config.yaml
model: "masked image model"
encoder_arch: "vit"
encoder_head_dim: 64
encoder_inner_norm: false
encoder_layers: 14
encoder_width: 384
norm_pix_loss: true
residual_init: "zero_last"
optimizer: "adam_atan2"
beta1: 0.9
Rows from block 13 of the encoder of a small masked image model, named by matrix and row number. Rows with one number belong to one neuron. Each number is 500 + 25 x the weight over its row's rms, rounded and kept within 0 to 999. All counts start at 0. Numbers have three digits each.
After each neuron's rows are labels from the 100 images, of 14976, where the neuron reaches its highest value: "top examples" is what is common among them; "lies over" is the class under the peak. Only what is clearly more common there than usual is listed. The data: Sentinel-2 satellite tiles (TerraMesh).
# fc1: MLP up (encoder.blocks.13.mlp.fc1.weight, 1536x384), inputs 315-349
# fc2: MLP down (encoder.blocks.13.mlp.fc2.weight, 384x1536, transposed), outputs 315-349

fc1.381:518520480501451514510498513490473500531510508503469483475511479477494530506469507476453475484480500508474
fc2.381:492526499514473446511516484472533446496518486496474522490496550517522512511520515493546483496529491498504
top examples: main land cover: snow or ice
lies over: snow or ice

fc1.161:526491483480524527517498502517496508527507496515516468491503544456437540473480506484520543514489527504522
fc2.161:494505515540524510486470486506472530488473447502479424478484446469502426515535520508503469520506513515523
top examples: main land cover: snow or ice
lies over: snow or ice

fc1.82:526480505532517491514469496464513496473501501470505515537503510492494465510554521505493507508520462509505
fc2.82:492492524458481472517513490564500505500519535501494556478514529517515544502521469497477550507481519510454
top examples: main land cover: built area
lies over: built area

fc1.362:490500517499506542507520507484487486503524504486475479491529527482485539549504494531476493486470510521509
fc2.362:499541483517448453502503508479516469476498523530517469489474543479504505480487508497507478490525492499492
top examples: clouds; main land cover: trees
lies over: clouds

fc1.133:530492485523501509487489499506485479503519501478522477489507511461482497532509497509474499516506500506461
fc2.133:499484532542448453503504489512503484509518532500501496512473492516524518507493511546535484497487498494489
top examples: main land cover: built area
lies over: built area

fc1.676:502492506479503508517510487460507448507517486457559509486513533466505561491474514542450501497511507546505
fc2.676:496473482533477497471498497501519501479504524508516487527489551499488487495502510524520471477506486506502
top examples: main land cover: trees; clouds
lies over: clouds

fc1.572:485559525482469456538480564459541470559512478494493497460480429503504492496512558462494476501492495488459
fc2.572:497543529571483452530500554472512486530508537506500492542499493485472521539433519490492489514495488524501
top examples: water; main land cover: water; bare ground
lies over: water

fc1.735:503462480525475488502476506499501480533513501460511528491546509532523542506444520523477478519505487525541
fc2.735:486530491517435437490490531529499475498503454511496501516469486482518473516500508496488514487524522472442
top examples: main land cover: water
lies over: water

fc1.222:501547516463500507513503512544498526492520480556436484498492467469512475485543508508520493468495499470458
fc2.222:497513477512555532518500517472487483520479525443510502481502519541489496516482476484496495532511513502561
top examples: built area; main land cover: built area
lies over: built area

fc1.550:533493527507458476511451464538500505496507527505522513502480511469519481478463518514450494516499526513485
fc2.550:486504521544487489481500510446502483488517497520502448550480467503516507504471497507556525491515485487472
top examples: main land cover: snow or ice
lies over: snow or ice

fc1.593:493500524522472535515512498506482481511503473456520491483517493489495507513486500531510503483489520521513
fc2.593:493511511538501495477483495514498492479521501500495447507485491502498494478493519499503471521494500513497
top examples: crops; main land cover: crops
lies over: crops

fc1.665:483503487551463517473491465473491486540521473454567495498481514491525519481480505499438473483514531532507
fc2.665:486493532544468477477480500555509475478546548542491455547483472488513537523441495524517529515489496487496
top examples: snow or ice; main land cover: snow or ice
lies over: snow or ice

fc1.447:534519491507542542474498474503536466459472517508478527504483487499490504472489520506526496507472530509513
fc2.447:493455499448564541481470493503488556497505478532523495533494473536485525506468539485461504532474478503538
top examples: built area
lies over: built area

fc1.556:506511523496494473517502518474506536549467525483540542519498527465512476549495502516461503483506526514504
fc2.556:500522515478528549479484506528494498456508489522501500448504489499466510514476484502489498523551521468543
top examples: crops; main land cover: crops
lies over: crops

fc1.659:538524516493504504513512499490482541510513505500492497485526508460479499516455548488505510465552477473508
fc2.659:466457491540480493490501482507475532507532524478505500522521528524501522499483502532522504490493470476489
top examples: bare ground; main land cover: bare ground
lies over: bare ground

fc1.183:540513546502480505473490512498518511521496472503498466487550523491516489508501520517511465504503473556536
fc2.183:501509530582477547489514479505513469485543509495488431561483457410496545518534491486480499526508519466531
top examples: main land cover: snow or ice
lies over: snow or ice

fc1.125:497445475471522462500504503496507493490477522464522497479473490486477496533479498509535467493484514460499
fc2.125:501469476540446491513518488497490556495518492461501539469493529497495524458534490498489486523498511530463
top examples: main land cover: snow or ice
lies over: snow or ice

fc1.32:488499533559481489522518490534512509526488477494493461516534493521468553500528481455472445539493488491517
fc2.32:510534538497496474486502509498521493484485503540516492469491454455493506498517499463484523517489563498491
top examples: water; main land cover: water
lies over: water

fc1.424:474476511533506508520508517507396486470475475464465501482525542513494529518481485531534494499511506456518
fc2.424:515522565553522483529475541505531517500494539512534491507503500497462509517477528501543496496506498523469
top examples: main land cover: water
lies over: water

fc1.16:500466530516518551516442484505477512501484498465515530488524536492509538524482493475554468468532479472510
fc2.16:504494531525509439518495536508542493493459509506508499511495519461485501515499554488560506489467518510462
top examples: main land cover: water
lies over: water

fc1.110:492493487505511548508506518478472450507533497440512534486519469514463542500523494471505485440476500558485
fc2.110:504512472491475481482484507560462516481545484465544506484506468529505502476513493506538524472525493510449
top examples: crops; main land cover: crops
lies over: crops

fc1.378:482462516498500525522470503547489537467500432494500532495487564482488575495500473497462478453517483451493
fc2.378:494479486484509509523515505507463502561505517484499480512484514537532464491495471532539496490466422530518
top examples: water; main land cover: water; clouds
lies over: water

fc1.244:487502538483535502514436495495521529556494484516529464486530498497498491479501505479561521528500543500512
fc2.244:486532499490464493500476495492466464509491501513475465499497484492508486459482541506419487504477498509474
top examples: main land cover: trees
lies over: trees

fc1.7:496538499468534524480488513518506529500512502531470508494531474512488474506502519475525509492492481493500
fc2.7:506474469493537537495499493511479528474465476509501423551482499513473516503488497482506498537502506498498
top examples: main land cover: snow or ice
lies over: snow or ice

fc1.224:524482504510520515538480529524483500486493450536499503444520493507469509499540484508528459521477492463509
fc2.224:543514516453472519514543453493492505487522489504503497475519543479502473530567461484514486501528505473496
top examples: bare ground; main land cover: bare ground
lies over: bare ground

fc1.408:471512519535471509506519483517496519504497483484558463523526475515469511509493486502464473523489481483482
fc2.408:512525515483483492457502484508529506496496507502512484463493462437488483487523515508491549531504525485485
top examples: main land cover: water
lies over: water

fc1.171:490480481527535500538516497487512491479523519502525552535509506497509522488489499507487514506490512472518
fc2.171:492504460503491440502458505505497508494534472437515443434488510468463502480492465502521515517497507536502
top examples: water; main land cover: water
lies over: water

fc1.587:490484479532452498501499462512470530501492524493494471459542540459504490483469512539490488528501486541494
fc2.587:478474533549553526472478524535466499504505479488489508532468431475495512498500542467509454533504499472501
top examples: snow or ice; main land cover: snow or ice
lies over: snow or ice

fc1.292:505516490525477516510473521494496543501529507500518471442471524474469509515439504530465504548527494542497
fc2.292:486501511513487494470509515472501458502492489493499540520497485510504499494508553484541468503511497484487
top examples: clouds
lies over: clouds

fc1.164:473536501479520523489491535479520508485460509561527480511464508515498501451538497520513490553498478471500
fc2.164:505527494425525490517516504483524477502526489422507612464534521543507511528472512487497524447498502539515
top examples: main land cover: built area
lies over: built area

fc1.464:495484493491479508480491493524456566473468523509461500456467500523483512485485476497538465570508493487481
fc2.464:502487480496479515485526526489518502498478448472515551495503495439493482521575477468488490459520525496505
top examples: main land cover: built area
lies over: built area

fc1.675:525472541495498513497483487493449503485534482508493498490496523470469500520474526477509473491561454488486
fc2.675:495470511536512490498516498522486521547500515478474522533515522502494481492515506521498485470489467501453
top examples: bare ground; main land cover: rangeland
lies over: rangeland; bare ground

fc1.592:473479494506532460527522493449530449502502500471444512503495499511500518481469512486502499480544490469495
fc2.592:494485503522460475497492513506475490516554505532494498466526519466518495510549429493512491501504498528445
top examples: main land cover: built area
lies over: built area

fc1.680:476550487471499484510487533491542456557504482486491480464495444481499500491514553465488489514484488484465
fc2.680:512532524560509465522499556476516502518493523510497487531508494484453520533453542492524477489514482518475
top examples: water; main land cover: water
lies over: water

fc1.367:535496456556457510478444507487470515516528520493499496457473545493493501519459485532495475538542480545486
fc2.367:494504510557451527487524484495529473492490446492507515512503452480513537488528478488485471506486504478506
top examples: main land cover: snow or ice
lies over: snow or ice

fc1.318:447534484508479503503503443508481473480490519499501506500526506441473491495485512509468526478492485550470
fc2.318:487494519493540479510479520512491488491521486483496495497493508578502508507469541523530485536508481491528
top examples: clouds; main land cover: trees
lies over: clouds

fc1.740:478484463513437517491488488478473502540538510447512507451507544470458518537466484476483489492471495542512
fc2.740:492467489481446464479510506497506507483513475466501526494477502505509479503553502507516501507501505480468
top examples: built area; crops; main land cover: crops
lies over: crops

fc1.182:558489518446497503498530535488500542511528493516465488472510505464486532480533496480519540514499506470456
fc2.182:504536489476495485517514498499493469507497558517496571482501543507513510508472529499490500478499493511531
top examples: main land cover: built area
lies over: built area

fc1.733:510506507541465464491517472513464493486479534496500453495517551471516541516496459539469489544470481531494
fc2.733:500492489564499477501492510485506476514537551545471453490502478477485515499497486495503514449530517477518
top examples: main land cover: trees
lies over: trees

fc1.767:517455445559472459516504509474489498534508482457520486528505562506537503529498491497484537509464519481499
fc2.767:502500498521498461503494496524526491502523508516510525470505497455500504489525473505483505463515513501487
top examples: main land cover: built area
lies over: built area